{"train_examples": 98430, "image_size": 64, "num_classes": 4, "depths": [4, 9, 4], "kernel_size": 3, "optimizer": "muon", "muon_scale": "original", "lr": 0.04, "momentum": 0.95, "orthogonalizer": "newton_schulz_5", "batch_size": 256}
Rows from block 3, named by matrix and row number. Rows with one number belong to one channel. Each number is 500 + 40 x the weight over its row's rms, rounded and kept within 0 to 999. All counts start at 0. Numbers have three digits each. After the name is the row's rms in percent of the matrix's.
# p10: first pointwise conv (model.blocks.3.p1.0.weight, 80x80x1x1), inputs 0-79
# p20: second pointwise conv (model.blocks.3.p2.0.weight, 80x80x1x1, transposed), outputs 0-79
p10.4 101:436539452449429524470586451502540511447463506492554500538522489556480494412475438531537525457448524485491548490541445540531458454538525476446456454458469517485471499490473552452509441467554516516537435474456428506524588536539505500524500493
p10.5 104:563477501566476493560562467434504435464502441473466440525556553470578502535467516519556419497503474499452469516481429468582495478474525518482435433560486542477502530475515522495450485502551548521520464522517482509527601487508480546543493459
p10.6 101:457519545538533483433543446467430489500502486501405512485534474598445512496513529421553450529562454483560441579518458462570443535475472523534487459463504557546517456536530459431482490546511485480505498482527469520537494460454517474478531499
p10.7 110:502453500477466497526467487491452498458583588576498627489527486450489486539446466436482534435566512524510490506469544448475505489469512465522503481509413471476519486509521446489459483463518549485507442497483491471492457486470492622467444533
p10.8 108:558527489550559541539539462543484469512499468444545549462522529513497494472474534469562555551462488499611461511494464478490500464615487485554475434445484480494498558487501489407462502464526418467522503444494448475427469489513472498494491453
p10.9 091:525473449496535464453444499493503478564442500525475515527565472479510486476479513499570474515586504524544477500498426441475512487554531511521482507501534431438467529532505499536494473508465589537566573487538589463443432468517562567471465551
p10.10 112:458534587438521479490510572465424476553463412504502468490496473502467462454493470481462473478475524442504498445485442412482455449450546450482468492491559485596485508507515495506511408451493513501487468550497490482394551510531501511471503484
p10.11 108:519446435498453525466449538525518462435502584522444526537459484502530469420450430482503539526462509494539482591524529460419482500466556468480449471496477469460505614471490474511473557499517503429456495520492500432508455478547508468504512458
p10.12 096:598503478531445455498543483496510459491392489533482495478482441494495486564478553550531526463516469492523527523496474497600521483538446527570506485568478481566487480459520424542488479465470465565546476589543446469551491475467462502473463510
p10.13 108:484512554519563487463580487488489422529453503494469485513495492498423510440501505504530426495523562451573497483519478488464472553486546459496472468480591483464450519507482449457531472502471568485444496494501518547500585564472424545479589457
p10.14 100:451472431517494496469447476592463482465494576479500472480506400552472508456563531443470509501489501499451432452477552504571511542511473498534528467455483525517489433481519444458446598506473482504499460478497488515479556459484471468416532442
p10.15 099:477544481466505529512494448515470504524476471513405495490550511501446534457517545549525547521511441476526494559506473464495493504507511503512507488516506573510497507473518444506458468538489465563479603476583450565564379515515596529509538434
p10.16 091:575493487523488594480478515503524474501478468490506576467645500497532446480504537536460537516599463515492428487486454458500527481505475520512527451487495481490527437539469524530547506468566467512498606523511541570515540529508550518485510458
p10.17 097:496536582503492502532501470547457604497531494501516454510525521473498551535527530475477553469438464482532428417469510513578447501612405489497479447483538530535504553475556486479517538530413495517455467522522517521522445513474483511503504448
p10.18 098:533479459479451464438534506432495450565508475480455464495525471435593512579455480474482523481527510460518593491499424529461508497575448526459528453479482497467496470432439492513429531507511570498526517428533502498459487553505510545452449500
p10.19 099:425503451491485480550450471538533543512459472493501518524563521526517520543566544585460479506524438515479507515583526549495444517593515502525505498481549500455524521495478495466508519462437514523553472479612496548472583439459519542542455457
p10.20 098:519486593463450462560539503490501500477533520503508461512491508540479506447515470442526502457442579518481460675507511508568482544525505474457528468478502490469481458464501422475508503517483456562547461512479461531505442469508547524508439541
p10.21 102:647499436450467571451537467569516494493478520443553507497542465518503479536475478530415510514490438534472492471497486524550529509502525497476606468520530480471552419549476544475481492516533518514465579524505464540456502548456510522507514479
p10.22 095:486531459481496481510492533566520502531556490477585463453555500462494494536505499508533502484495433540501520540489520463430504517440412570577438485450474589526501467512497524493534456510518498496431491575604484515482464478491564555490533430
p10.23 097:466491449485550446502580520571498500452520474484457480517470555487504557461479512505548495472518488444495498548466476584506484518485478482488485501544542530512510499545513517466544549482476503621516586498476509635437448462473499544524537440
p10.24 094:539505494477486486519480533479452486468447543538489455420536509524470539448496486522499488527553503558469503485466476529498461456551443537406468553488517513490527508502491524472487522454519577521547527568485525539501582534461509604636457513
p10.25 097:460553531503468451490469455525453492536514482525468485490475511563493528467464523487527520493516506587545498481502466465589567558529428468562521426464501466540494448548589472427504446475515496406495542545506520522465477544475535447541513437
p10.26 109:466469579508491535508464417494444546467530499480524490472446462562480530512525504540494490491467582547462540505454468490460498563487494511595535522487479440486464474475628470495537527444420469561459511503498546485553428468499481476484492519
p10.27 102:459511506449460483535524477473430606514511494481513490492466482528491531481453511490473488514502481586540513524575539456498456502477517522520466484569500482481446536550571536497423498488479515463557524487511489578579461590422524514501428429
p10.28 098:417480545599511490527465481457556464440477477496486489468466523499511470498527489549545468451453541474478538567531455522516555464494416551556493569479481508524528416575457477490484458432495526544489598474484512554485474530462485485513472532
p10.29 097:436556512435479555491523435513476491581531541561482518498536479558484526504526495515493492515448515533496518564465444474534559545489464529482539435489459499507559493468519529441515477409536493493437446475446433530517452570536600500462506486
p10.30 094:403525476524482485516471471467482469518477483508532484465528489463448555530525484477495420519473539511529480654494463535602550488543450548542511481479500526498502499514456409548484456510546486496430578468505516509454543467491496509544490534
p10.31 097:497454491501446533553537485531452494467508530457487473458496601571522567516471537478495485459477478470505457491476481468540495518571483532476475516549489500579475535520562513504498501572478463507533578465469396533517602442511447552451532484
p10.32 102:457520522532533480521500500519438519488469473468703486537491496490489479524475491516496505436488512492489465507531449505423610465486506544454487429488483500539524497515415484524464491550507534481488500475500473572537433486494483474488488464
p10.33 100:608509516477457522528476412517488520520502479528470498507525480509515480552460514515556482464514465488515466503445426467500464513413469500533522413555565577410495511512468481431474488492611542481479509539503533541446499546444519496482516529
p10.34 105:521600439433477523511443428450529461487537498502550497569487455589477511424508503480402503507507531484512506482514457488530474563520496466454525497544540443507496522503454481466412470484488510494449476505486415470532532564456549485458462502
p10.73 096:482462454516500482559552563474504544429463553553493484421461530538504515417530524484559455502502487500482461529540545530494478460490498497551520482438513449461510430487612491533469477512528514503518491562551513470465603533505417556514492487
p10.74 097:534467470498526454491455483474484547585454486561506445546539594533491477592488482510512465583479403532445473495484496524512505523442479498493547474542551490484554534440450517484480536438520483510486495574496474519471579468547448536528464527
p10.75 097:422476440524491491442513487546565470554476480530472560469463469543614527499459445518518447530486560445519476459529441476427467459536493477433511537484463466486545470520490533518529448509474459544474561480502505516469495501450449540453418535
p10.76 096:450502433531496532463465610498457430498504514444533493541503488534438514475514485486499516515549484462506518556523473500472567481466562519520454457480580512391495482448437499475557621502483503468521506525548525520461481492472546514523560466
p10.77 104:496458455548521486547522508529510462526521482547498575496523498485506559503478490499508515468567573538527492462461502496419473567470497460623552491539555488499535496549530417441509504452533488531438473457435503541454420506474505502489556565
p10.78 093:461485484495511497494519472489507520520554580478528524441561547544494536506592527487507479545537522478493512474492458472473522437478453480437545485520631404496457523506495554460541525469536452459518489542606492438493558504494456507547516505
p10.79 095:512519450550473474496483527483450502546490465556474547461500513469438454476509572550537469477499527501447495575535509514441475490535542537557509561563510553488582504424522530514530526484493437527512495495591588524466492455421491560531487551
p20.4 108:522541365481541473478569563485507491542462517519564529545473496539507437458505481522574492488519564494530519474514579489523527594472624519454483498515510525449529438504513537491478443499541421508482494496516473482526505491488506517466482461
p20.5 105:530448519425473461525536535538396524454504469487546472479422445534474517454497523453533549457475522597494507439551448494513473501490596457492484519502439434519515530479503468471551486532485562473499546496506427452508527565454504504477534482
p20.6 100:519472525464543487433470539566483597583471496484516487421494524495518445502552549476490475546524465516452520543489519496549515495524502470492504507557516486563519520460447550484517469474460471521517538495470588550558471477430457474385564529
p20.7 107:511479434458560515512556500501399431501488541490480569485438613435531526580557537515479515460564529458495509497516503465537428468435496466439528461534504512472498463535560502470556512519517451443508476493517516506458509500529522546495546533
p20.8 102:503542455534536396486455490477473478502531486497479444542489541579504535529504496454464519597475459495528427461523507530491511536470519506564540530456487417484580466451490497505465472526492486530528471500576531516548564593491489556566475471
p20.9 091:499474562492521492466535452444523441514506477507520467509488468556522504406529482468612474543493474488520439511465531510492509562535391565540531504539520559455501458498485501504483567463564536441498541456466482421442479507526484539488449462
p20.10 110:476458462502489463504530469599482425529496418512523500474465487483444468453495431409487536374543475463509542530471488527447475505465471452485530540465488527411470484420502473499491501499553442438508569493451498467525483510480504490497497473
p20.11 104:528439489480478537505437506494499476484544600506503516494486542467485586474558482445455472440507507540495450505559471500456515530433490571492524419476578447553477482430535497528449550492434477488484448489450486440474465475530532518564549522
p20.12 108:475541514471439557472418452486502450478471495509461449436446491511459439463471502547482465565466477491528476476555512601476463483532481503449528484473546551459551536485557470410500484464483436548509496434502596493484560500482502518528478535
p20.13 117:508444448509508456510521526422458452366485510572448517493501537508564485511538501523506482522536483553539520521507486551548501498510497464516535573514541434557492564495546496482485520544499433510549496519550519473604492559520507430530556511
p20.14 088:540487525526452534495617477471486454436469486580478386498482488537514465478482514422474426486492490471517568497470525450547481513458458438454551466521507521501451514499514543590469515474518448533504527448530485502439541498476467520486433496
p20.15 101:584419479474421460445542541517478555526503496429510528473378514486502398530484450493532509509507451500463521496517524525501477534512494510471488489527512449550514455518450468545586493455503512512417501482459503444537459523537477548483444534
p20.16 106:492528532532484464536529516462427565518469514511501513448486451509478518513481513513497479477550421481445561536509467483474487488420475491407444426433508486561573512444473509417520522554534508496517517538522477440515498558521547533425458571
p20.17 092:525426522537566538533555485513536532524603489540517512540560532428536524514493496500514490547443434492566522469576530471512544561540467541544508485488575562509513466510517492494492504464448503510543446457543500510553454548428468476513555556
p20.18 097:508488458490496483513454484530483426455513471509487443461544455468590473449497429492514514508502488521512445549489578532490512528524460495572503422492517544411473522540510488512424514521494538480431567456495598476435434452489494523460549502
p20.19 104:508564536503584547533531525525519518546556539542455487466502565490458515516491473537400542577563471529525519526517469512464528531560541506456485551559461492514440459483482482493471508503475428574435427491501428538503474498544498546511527442
p20.20 099:475500443538476543550399528506510473484538475534481507565528518549527460458528444537475513458514484522574533520510468608506453490474473503581467484437448467483545484500570516415538485462495555471464468493537477502510499511383537496524496519
p20.21 102:440523511521469556537536460552532484463476462564548523547519468495430453549509508471520399497445487538522471517507513513537529512539553525566545497508533512469555379529526488504524467544540475564400470506555489513502422499491449510510526491
p20.22 092:549520481552503474456524513570487511485494577493445463436456522493409479493482581451562453507463467537496549435451509498427451487531503505473511519488522507528550554566478489604559490478476503499512455456471575499537572517529449501516530503
p20.23 096:504514529557488575528419457489459528463472550533534477493410460387516496514501440541500505512456503475438568492554507470564484524483495544420531511461465493500431511519532556476518519530482402532581520489555497488447482502515476504479513524
p20.24 091:523530457542507476430491520466517560497465522461514461549479520506478466486467530563575505535458497592464477490520569535550518498446532463473488425451609526477486417495470486464500507467534408541504549477557459519502459472519515506421473507
p20.25 097:491449494540421461459501498452506385473602501486468491545459480477417455448497487499492489543446494486462468495523494503530550476517509440476478439487491477529553550554482499480495489427519483483479524644476511456432517513494521463494506517
p20.26 106:523494484459473525444461483496424495490531540492507448519490502492419427526515553589463498507569531494496489493450505500488451457492502467473466427466418508508548453546505490568446459465538487568431490546501485491547443513612487450499468481
p20.27 097:475478445410545495462490452472507478512515493418554426459443444490493580534572499569506436492463470483502449479499536540555531488489491488451535526509474540479551463540472575505560528524445432513501488468475485487544552520506542489590483531
p20.28 093:489538439554439538498549486504530485450515467525500566480509486524509517430496581505515423500455486505505540551528486522516577490535468492484535460549462451530499476500504499514466573513572493489371424496458537495438532482521543462412513524
p20.29 100:496541535428514508499483445476457477529598494525535559548411470421449533513505497455504522470582506408507477513502459513522497529486538489472513475480546508541584459528463510465462527503561507546535532508519459559440516522462450490421480447
p20.30 101:474536494445478528472414499551472540546585497544488484517496531519436489492553496466519542449525485505454536523459499450488527493542508500510477473476602549583483457462411525548488518502556537463499527495552564470550549591482504481452532549
p20.31 086:495485512470537506547507628466515531556524507525548546486474508540533550482439457518491543528545541520450490555503498512539457531497479562480550452533494508491599386546513500470499454485531511491519542526517457458524577470504466515525553585
p20.32 105:561439501464436585472395505510451497511488477448572590474542501508519514514497515497508523535489541482606532490430490439579492528488500485462517477437511500477508515519558513568500460453487475471515534542513530486489535507567426521489451472
p20.33 114:462552507515526531494516516510565535521450505474409579499528488486503463478490537443510363445484477511535507531521572544470505451427514549540549512549498485497446478560509453524538482540559496594492485450487536445499484488536442525481474497
p20.34 088:515529521547529539512458481490464509479452568530581528363486470514524489446492475475529516552496592490513375544522505488499535500503441534509536454525546498508509480454426472526499512543430488523475508450544536533523471481488467470566542489
p20.73 087:556504507486492520508516509471516512541488449585517503469498555509461487459606455503548544536458510541543540473459644548501473602532430543525526515453528517473477475542496505460513466479488467497551431468575526522506493483444498489529497517
p20.74 098:461557508524520520511548472510540553579514479447494485498577431523504519527494537554481493600605515540445543530482525519566501492513513589529556514516583519452531512525480495545567468498529510486529528526520491530478538500555526586500552510
p20.75 112:501501491468516510514484491537480616522587495527511517563485454422547543541498510455450459557509507424514533501527488529510413503429516519495439459462481547513520551503547498501484477446566488492530577515496488555535531507457500511573460416
p20.76 112:531549525520476550438541546526568471453487465533497499547502555445479476461529564507466506555560520527571586477472445492461500425468520511463449460513500497459532465407484475505577480503531528451460451474502496458554459548527471539473450549
p20.77 101:471526536598507505485499489535460489432458477502569475465565512573521450526479476452555536419537494491526499489584486492554523505385468554492489557531490453515474517445442542524535596522508478511524466486511521456458472550512527516546499498
p20.78 097:510467513512507544589503518575474490472439487615477451477498503491513505501446474521474540564523533567517453441497509485455571577443511554533520542506509497507582472456442537516503500484485491439402418453506491460517541504488523527511510523
p20.79 084:489464473564490481506449547528511527467610515441506468444530475519477462512466532568517472462480526492448454480487493557473511496500467553473504537464531553464532486472556571464459555506471448551476542469539560578480504573471446490505506604