A small image classifier, trained from scratch: 0.848M parameters, held-out accuracy 97%.
Rows from block 4 of a small image classifier, named by matrix and row number. Each number is 500 + 25 x the weight over its row's rms, rounded and kept within 0 to 999. All counts start at 0. Numbers have three digits each.
After each channel's rows are labels from the 100 images, of 14848, where the channel reaches its highest value: "top examples" is what is common among them. Only what is clearly more common there than usual is listed. The data: retinal OCT scans (Kermany 2017).
# p10: first pointwise conv (model.blocks.4.p1.0.weight, 120x160x1x1), inputs 120-159

p10.13:543503489480511480508500529476505530529513484514497469505470498484501534494529494537490501492484480493513514466470483461
top examples: finding: diabetic macular edema

p10.66:539497563506461483494490481508500511501543488516465514486501470531487524532468503488521490488491472497476457487521468485
top examples: finding: choroidal neovascularization

p10.73:514510508511519520460505494514479509453470519475509494511461505489492503487500476487479464514444513484464487490489540474
top examples: finding: diabetic macular edema

p10.58:499461490495486501509477538505450495497485487533513496493491472491491502500485473474487482483495497479501498449455490504
top examples: finding: diabetic macular edema

p10.0:473501535463471519480491482532522477496483481490478516495516541486509528545510486521493510480511496488518460487474507546
top examples: finding: choroidal neovascularization

p10.118:486515509492502501531458523452474505555535519513494505494492517498521534522469516494500491510461474467507551559521535474
top examples: finding: choroidal neovascularization

p10.34:488504496502489469507491546514519499574495512518529497551498527484471495568530513549483495498491485493479500482504473478
top examples: finding: drusen

p10.99:531506498479532480515513508462495532503468453523464445496471512489495453538484516504474480501559493493490473499526550487
top examples: finding: diabetic macular edema

p10.85:501454482499534531522531483477494460502471459484472498494527463476500473468530485488499485492509510541534492495475501524
top examples: finding: diabetic macular edema

p10.88:475505475520439498490507483495494495460504489514497511554480516505480490494488462504537523503545440524519523516503478497
top examples: finding: drusen

p10.22:525479510495532458536495526500542482531475466496509483468526511502537460481498475493481506444546464482511474479508478463
top examples: finding: choroidal neovascularization; finding: drusen

p10.8:577491507518488501515471521535491508508473503489476494469501524501461517474486486505495517487510488516529463467484485509
top examples: finding: drusen

p10.101:517477479504494510495529472491488479501528514498464487531492494490496511476494522479473480537493469471472522508529500501
top examples: finding: diabetic macular edema

p10.11:474492498504469486489463503498496470514462525466506510493490520514511526508465519492469453496508454489536477548516476500
top examples: finding: diabetic macular edema

p10.1:521532475522503513497504518445484507584456491506520507478494520528483504498516498515476539488492514498492497512522520513
top examples: finding: choroidal neovascularization

p10.12:479512508507463456514465450479513510543497459511455481535498520485512513470504454495498530492513490502505512502530510507
top examples: finding: drusen

p10.55:505475509502526486491490479503526512448491507551488488537516445525527498452477541451517512494498535507555487540492514484
top examples: finding: drusen

p10.37:506519524533506510538505493494477520532492502472488505514491524471495496478529595498501520465505434512474489484541521472
top examples: finding: diabetic macular edema

p10.86:520479466509476512512510455480508526501483510470479517492500536475486509488539488508476518452478495530484501510490500521
top examples: finding: diabetic macular edema

p10.108:448507498492552515521534454505545479489482494489533516507473478509466459504537452523526477494506457520484513495465508499
top examples: finding: choroidal neovascularization; finding: drusen

p10.36:501481501501501523503560497515495503490491568507516484473486518513487508482478454459497479454476460505515441509517516500
top examples: finding: diabetic macular edema

p10.51:498460508529505462510497552497501503482527462491476474453514510495486522525493484459507491473498493489492551479492526497
top examples: finding: choroidal neovascularization

p10.47:484494460520498526472520500504486484466497480512475481467493514504505537486454473477447483515541522453493516519557517510
top examples: finding: diabetic macular edema

p10.97:497507504510531454531487504510509486482483520497499487517470461560509454511476539454471524471465489510516477528511540528
top examples: finding: choroidal neovascularization

p10.16:472560512485477499496488501461473484465504487509468491463504452486502478532509501477479519480554535486504511512500493565
top examples: finding: choroidal neovascularization

p10.84:528494515467526465476485543495485531553551548488457492545503523472495504524493511529477508472502470457529466497512491478
top examples: finding: choroidal neovascularization

p10.93:494498496495448501488470430495493507514479512520554478494510484505521514474494511481473490482505490487480490553539499523
top examples: finding: choroidal neovascularization

p10.18:486523520510491505487504507476484520445515494503465530507495490516547473439495510488452496466491475503511475518506498497
top examples: finding: choroidal neovascularization

p10.43:539501491506461512484509405494532459474491508552481488512473497512499470486487489512477534520489455501498501480505532496
top examples: finding: drusen

p10.44:556479499536473550533507496536501487516503505475515533522496571518475511527481504534502473484468477493525470521507485520
top examples: finding: drusen

p10.69:486490505476547517486484497488506493515478471481542516463464478518491502556507485508534552486478517488509485554511503499
top examples: finding: normal

p10.76:460494479487519486553565470478532496497477536482499504491458475486498484504520497512498514529516480529485472507484467486
top examples: finding: diabetic macular edema

p10.48:540497512481493486514487503499522488495503448474561497474509506509523513564484503473494525468533476493473527484464506528
top examples: finding: diabetic macular edema

p10.75:506485527478505512543495501494496510501515477487507481505495526515549477533480503478489496458470451492475464550508454511
top examples: finding: diabetic macular edema

p10.35:457539475501464522491493511497527509542506489531518510508492498504517508490524482505483453545482506491477534519513490523
top examples: finding: drusen

p10.31:499496507501516511563464513518494498545479486496458495536540558490513515506495498506510489488457444556458569480503528526
top examples: finding: choroidal neovascularization

p10.102:495522497460482520456549493528486501491465461532508506499491484519480478545561501522496470496498488492523462465479514509
top examples: finding: drusen

p10.5:491524509506515512558457489503519482506509502493518527538535498532531507512464513472521497492481451526468511492515471505
top examples: finding: diabetic macular edema

p10.29:504490490496481498487483511541498483460488487538476499527469483500510507490506489463486448539533471467448508486470465500
top examples: finding: drusen

p10.33:509521493492557545495521559495469512480467460477470499500515483482520515513493497507477514531478497515544490536491503548
top examples: finding: diabetic macular edema

p10.30:524483517532487525529508537470513516506500519474469482503495528508489505481509520478483507487488484540519543457491494501
top examples: finding: diabetic macular edema

p10.100:470480503491473516473525500503523515501510527461472479488454474514520484524502446489487500498501478479505486501509562500
top examples: finding: diabetic macular edema

p10.104:536509482512513511498517494540512490526482515493443497505499503537492461529508564509506496495463492523519513561526510495
top examples: finding: diabetic macular edema

p10.96:469483484497510484505522498523500470475431559484522516503490500522474473503473501462516516493486495507478508539505483501
top examples: finding: choroidal neovascularization

p10.113:508469516516518446537541481439519516508496496462496475467481466533503505483482462518488517500503464487481491531472460516
top examples: finding: diabetic macular edema

p10.79:509543504545500493487500506480486465470466560478458536495479514458515465515537514518467557495482482475462499469471446496
top examples: finding: diabetic macular edema

p10.52:405515548494467521491491477475477505475528486488505512471460475490492514495516486483466517486479520482465465472520491507
top examples: finding: choroidal neovascularization

p10.74:523466498512469516533517483493501536475535495515471520519552474539495486467484505504444512489500511493551503539500530521
top examples: finding: diabetic macular edema

p10.67:565558515539497510542456507492493492531525484498485539537501532499482485479510508482498485460505476473491515489509488499
top examples: finding: diabetic macular edema

p10.45:529464531478517447478512489504459527501529493483459477470509472501470480483492510485497495496522507498525506478461515482
top examples: finding: choroidal neovascularization

p10.115:408501521537528478468498493481512477460486448495464463501503494505531500479489518522505499485465470528552510484534529510
top examples: finding: choroidal neovascularization; finding: diabetic macular edema

p10.114:522536502499462500528505525510504515510499507508512533503459461497490489497507507525469491490516528475533509508484509483
top examples: finding: drusen

p10.57:437518509507515498484512470539542490478491524470521520515473471488483489471482488491495481507504509500518498539485492514
top examples: finding: choroidal neovascularization; finding: drusen

p10.7:527521520498481477499468537444516536531470501505517524552487473495489515481521511498495460479507484549472469469493480489
top examples: finding: diabetic macular edema

p10.54:480487486506520511511496451500476508455492491503491525452492477502468504483563504515460505478531480495501486469455526428
top examples: finding: drusen

p10.95:528500522492464460499502506511532495474478451505459513467503443488523507500489489485508520469488499493499523531554479521
top examples: finding: choroidal neovascularization; finding: diabetic macular edema

p10.42:513488512462541541482485508514527512477502530502497523564494542453492458534499501556485497500495476530538531458491468507
top examples: finding: drusen

p10.107:513500517467519489525466509483475488544470500476518503505455497479518512534528490514487483475484510539469506535473518511
top examples: finding: choroidal neovascularization

p10.81:481483499495527489511522437494466493492521484524494477476492482491509542434491489476456502538470491555485528532458488491
top examples: finding: choroidal neovascularization

p10.112:505470483493520500495485501462454494450546485522475535497529497484464486480486484520456501506505491481502509485506523521
top examples: finding: diabetic macular edema

p10.90:474491527500544527446501482497473513461478494524491486519439516486508461462456477501461473489509500507510519465505492510
top examples: finding: choroidal neovascularization

p10.56:487493492455514500522487517473502542463452456492492501477548471503502504525484527482475491455487483499501503576459512506
top examples: finding: diabetic macular edema

p10.53:494504520469504495512524497546489516485481496530565521489513511476497545455473493502517520483520504507506488474507485497
top examples: finding: diabetic macular edema

p10.82:479522500493461549492485493525492483497509507503478477443456459469527490458464476527515452550506513508513502474468488489
top examples: finding: diabetic macular edema

p10.24:528498525473541507524484498463536518497471478508510519499513522477514471487509526514502485496496507521501480460525540501
top examples: finding: diabetic macular edema

p10.19:463488509477507444485502503460492518523470503485503550557527531494539491527550465474508507476476453488484508504514472471
top examples: finding: diabetic macular edema

p10.105:503474502519499500488488504471455480514514466499501494493465490559508502479533515551480520517460469509529508476490537487
top examples: finding: diabetic macular edema

p10.68:492482498510507516503503444481489498508461502502498481488490524447473456508457459477504493512513457542517522485510500502
top examples: finding: diabetic macular edema

p10.9:454508493468470534452483490500506496516420550485500505489483502511473461530504477511477483471486435511490480488460512493
top examples: finding: diabetic macular edema

p10.70:475488520510508506489496523477555523461536519480550471490464534519488484514485497540510463489505471504494531451504457516
top examples: finding: diabetic macular edema

p10.61:543507493495444517477502521505477507515477520487490484446492526450490522518520527490517491497491439495530579523498497458
top examples: finding: choroidal neovascularization; finding: drusen

p10.3:487508521505489467505497519497524511537490477465499524527471474528488472509523500510524499487539532519487496484498500513
top examples: finding: drusen

p10.59:483521475497506514526519517463513492451552509457528516514476495475504463557511501498496457488481520541549485502483484488
top examples: finding: diabetic macular edema

p10.4:496521528527578512442511493502500515482469481519528490483506436496535488481508535509432503529535487502493499508514469503
top examples: finding: choroidal neovascularization

p10.103:499492507508490500545481526531508468510502523489531494496440473507492472515458527482538577494510514475512484509508489489
top examples: finding: drusen

p10.77:547494520451453477480530554483493458503476498463444460497517483491462477472477484505482508521476462519499508493480468446
top examples: finding: diabetic macular edema

p10.110:524535503523482514492517464539529501491432539459467477535500459541511476485475486484522536511473493518492547482522450499
top examples: finding: drusen

p10.87:509498525533544465537484515484521493468480479485539456503536505484494480526503525479511480506494506485501519510561489452
top examples: finding: diabetic macular edema

p10.40:523499505512525482523511501500509494481506433507511493478523525502537500513482493520450526489510496493498519461483553459
top examples: finding: diabetic macular edema

p10.65:538508476485518449478513549553536463518488512493494469531525485471511486549506466473480508521588492509467485483468536535
top examples: finding: choroidal neovascularization

p10.38:529485509506497458458511529499502507499493511489464463518501463551519484511530466498463514500530445485518493564492505530
top examples: finding: diabetic macular edema

p10.20:481488499519491515486497511517503547501550534502467477480469426525517534505496528505515562482480470482497505475503465552
top examples: finding: choroidal neovascularization

p10.62:485461505488551475462505461496512536491504508479487504486477539502481485544491484514478470467462515478463498505504478491
top examples: finding: diabetic macular edema

p10.28:508501482496447534492518583535514493486510540496465496489543445512544497505523484495475497519460527497542472496482558488
top examples: finding: diabetic macular edema

p10.92:509503477512492524497526502480473473495511458514506547524504511445496480516505485491501527500466504526542512529504485487
top examples: finding: diabetic macular edema

p10.94:488509499502500481520487468517504503471556489513555495487503475520535444474467465502479485512488523497463488523515540491
top examples: finding: diabetic macular edema

p10.111:505534544473495486529495492504469500526495486496497503483526474477542492516532502545516504488502513489504505521532515482
top examples: finding: diabetic macular edema

p10.27:470520500494472513495508502542476552506534473521515474510522489522484491453483495497473517512472507503517519508510468510
top examples: finding: choroidal neovascularization

p10.15:515478505499473516542468525563487516507501456546450507548520514521484499509508504527551536511530507482494515481493481495
top examples: finding: drusen

p10.46:482514496487432507490505500494524502514516506519482488517502492530483496513479549486536496492529470507457550483552452505
top examples: finding: drusen

p10.78:504527507518452485471485538495482511475503525496444482521529498533460485607521497483490466474462454508486533523515484512
top examples: finding: diabetic macular edema

p10.63:473494506511556468521490469495490498492451536526452508483455515520512520489485514511440511535492523493487490544523515520
top examples: finding: choroidal neovascularization

p10.25:559504503495444494468511456477490456514465490552496515548467460480497478473502474500524512470511515514490459526492520525
top examples: finding: drusen

p10.49:496524503485503495517495480537464502523523497543490489503518493509463510496526505523468511521520480504476489561518456523
top examples: finding: drusen

p10.14:478529505507492493499523509478514526547542496488452513525502509510524511506506523437474464488490444508500548517500544519
top examples: finding: choroidal neovascularization

p10.83:507495522489466496529481505465497506483513499494424521520493418499527541527490522470512489500470534541516487522544562530
top examples: finding: choroidal neovascularization; finding: diabetic macular edema

p10.98:478525514526513485467487515471462537529493494459467477524516448514504470463490487474545471491514511498501490502531520471
top examples: finding: diabetic macular edema

p10.91:486484494526464495485476518461497507499474509457500453501480499514492464514495512524480509557545472484483524488464509481
top examples: finding: diabetic macular edema

p10.116:493547487478526488479493499503482471491477485480545539463497464502483538511518505503518490521498539475489442527475492516
top examples: finding: diabetic macular edema

p10.23:560510502531457484464539499517494485512469503488508442507484476479499492475464522499474506503531476502513498468481462507
top examples: finding: choroidal neovascularization

p10.119:501505486478490493463486441538530531503526505531470522488468486475490506568457511525477517509522515511489499534539498498
top examples: finding: diabetic macular edema

p10.6:515500501513481526488477493501492506517494494516495485486478524524472511543504553494482501516493502521468476495548492499
top examples: finding: diabetic macular edema

p10.64:528514434508449477484483469503532518460524487476509479501502481475512493539488524500442500473498521523538500512528503515
top examples: finding: diabetic macular edema

p10.106:502495503483528465514508476485513509498504553485455487530488474528488478482490516480482542486506511519531477545493480496
top examples: finding: drusen

p10.2:515484520505470516518486584484491537510506510497475498495504506531496459494528509489492458526499486478561489507487439469
top examples: finding: diabetic macular edema

p10.41:490546482471524535514527508552533486440547540520452515516474500485519482498512534526498494494510467471542566532513465487
top examples: finding: drusen

p10.72:484544473518506463502517502487485519517485489500532489514447490483503504487507476483518480498525477508513504487495521487
top examples: finding: diabetic macular edema

p10.60:465506533463532502451516475484515503493519475479493533512454513552513473504502517466538505526520485488496489534505512509
top examples: finding: diabetic macular edema

p10.117:506518502478502481500524482495496499489530471468491488502520486522536466487518519482482539480495461508528529497520536489
top examples: finding: choroidal neovascularization; finding: diabetic macular edema

p10.109:485506499498522488502498469557501489519503519519456482503471472548478496536504532486473464493472464462443499512502503513
top examples: finding: choroidal neovascularization; finding: drusen

p10.50:488519517518553489510520508480491527518540539503564485464493490552516512507520508520472509461507512486488460517518516540
top examples: finding: diabetic macular edema

p10.26:511540480473505518518525535492505470495520515486486524509454535488525492543469498500543477474482550515506497525487489526
top examples: finding: diabetic macular edema

p10.39:504469508478528482473483527484532511494462503510494487526474510492477522465481523477460490464551462532464496528494517504
top examples: finding: diabetic macular edema

p10.10:462474518488489532489518450476496473528474537520518484500504469503509484475474503481473498470519566553466483507496470495
top examples: finding: choroidal neovascularization

p10.32:465518526494501487536526516487468515452514558479458507460527481489550485547497523529491488503454565490515496487512499483
top examples: finding: diabetic macular edema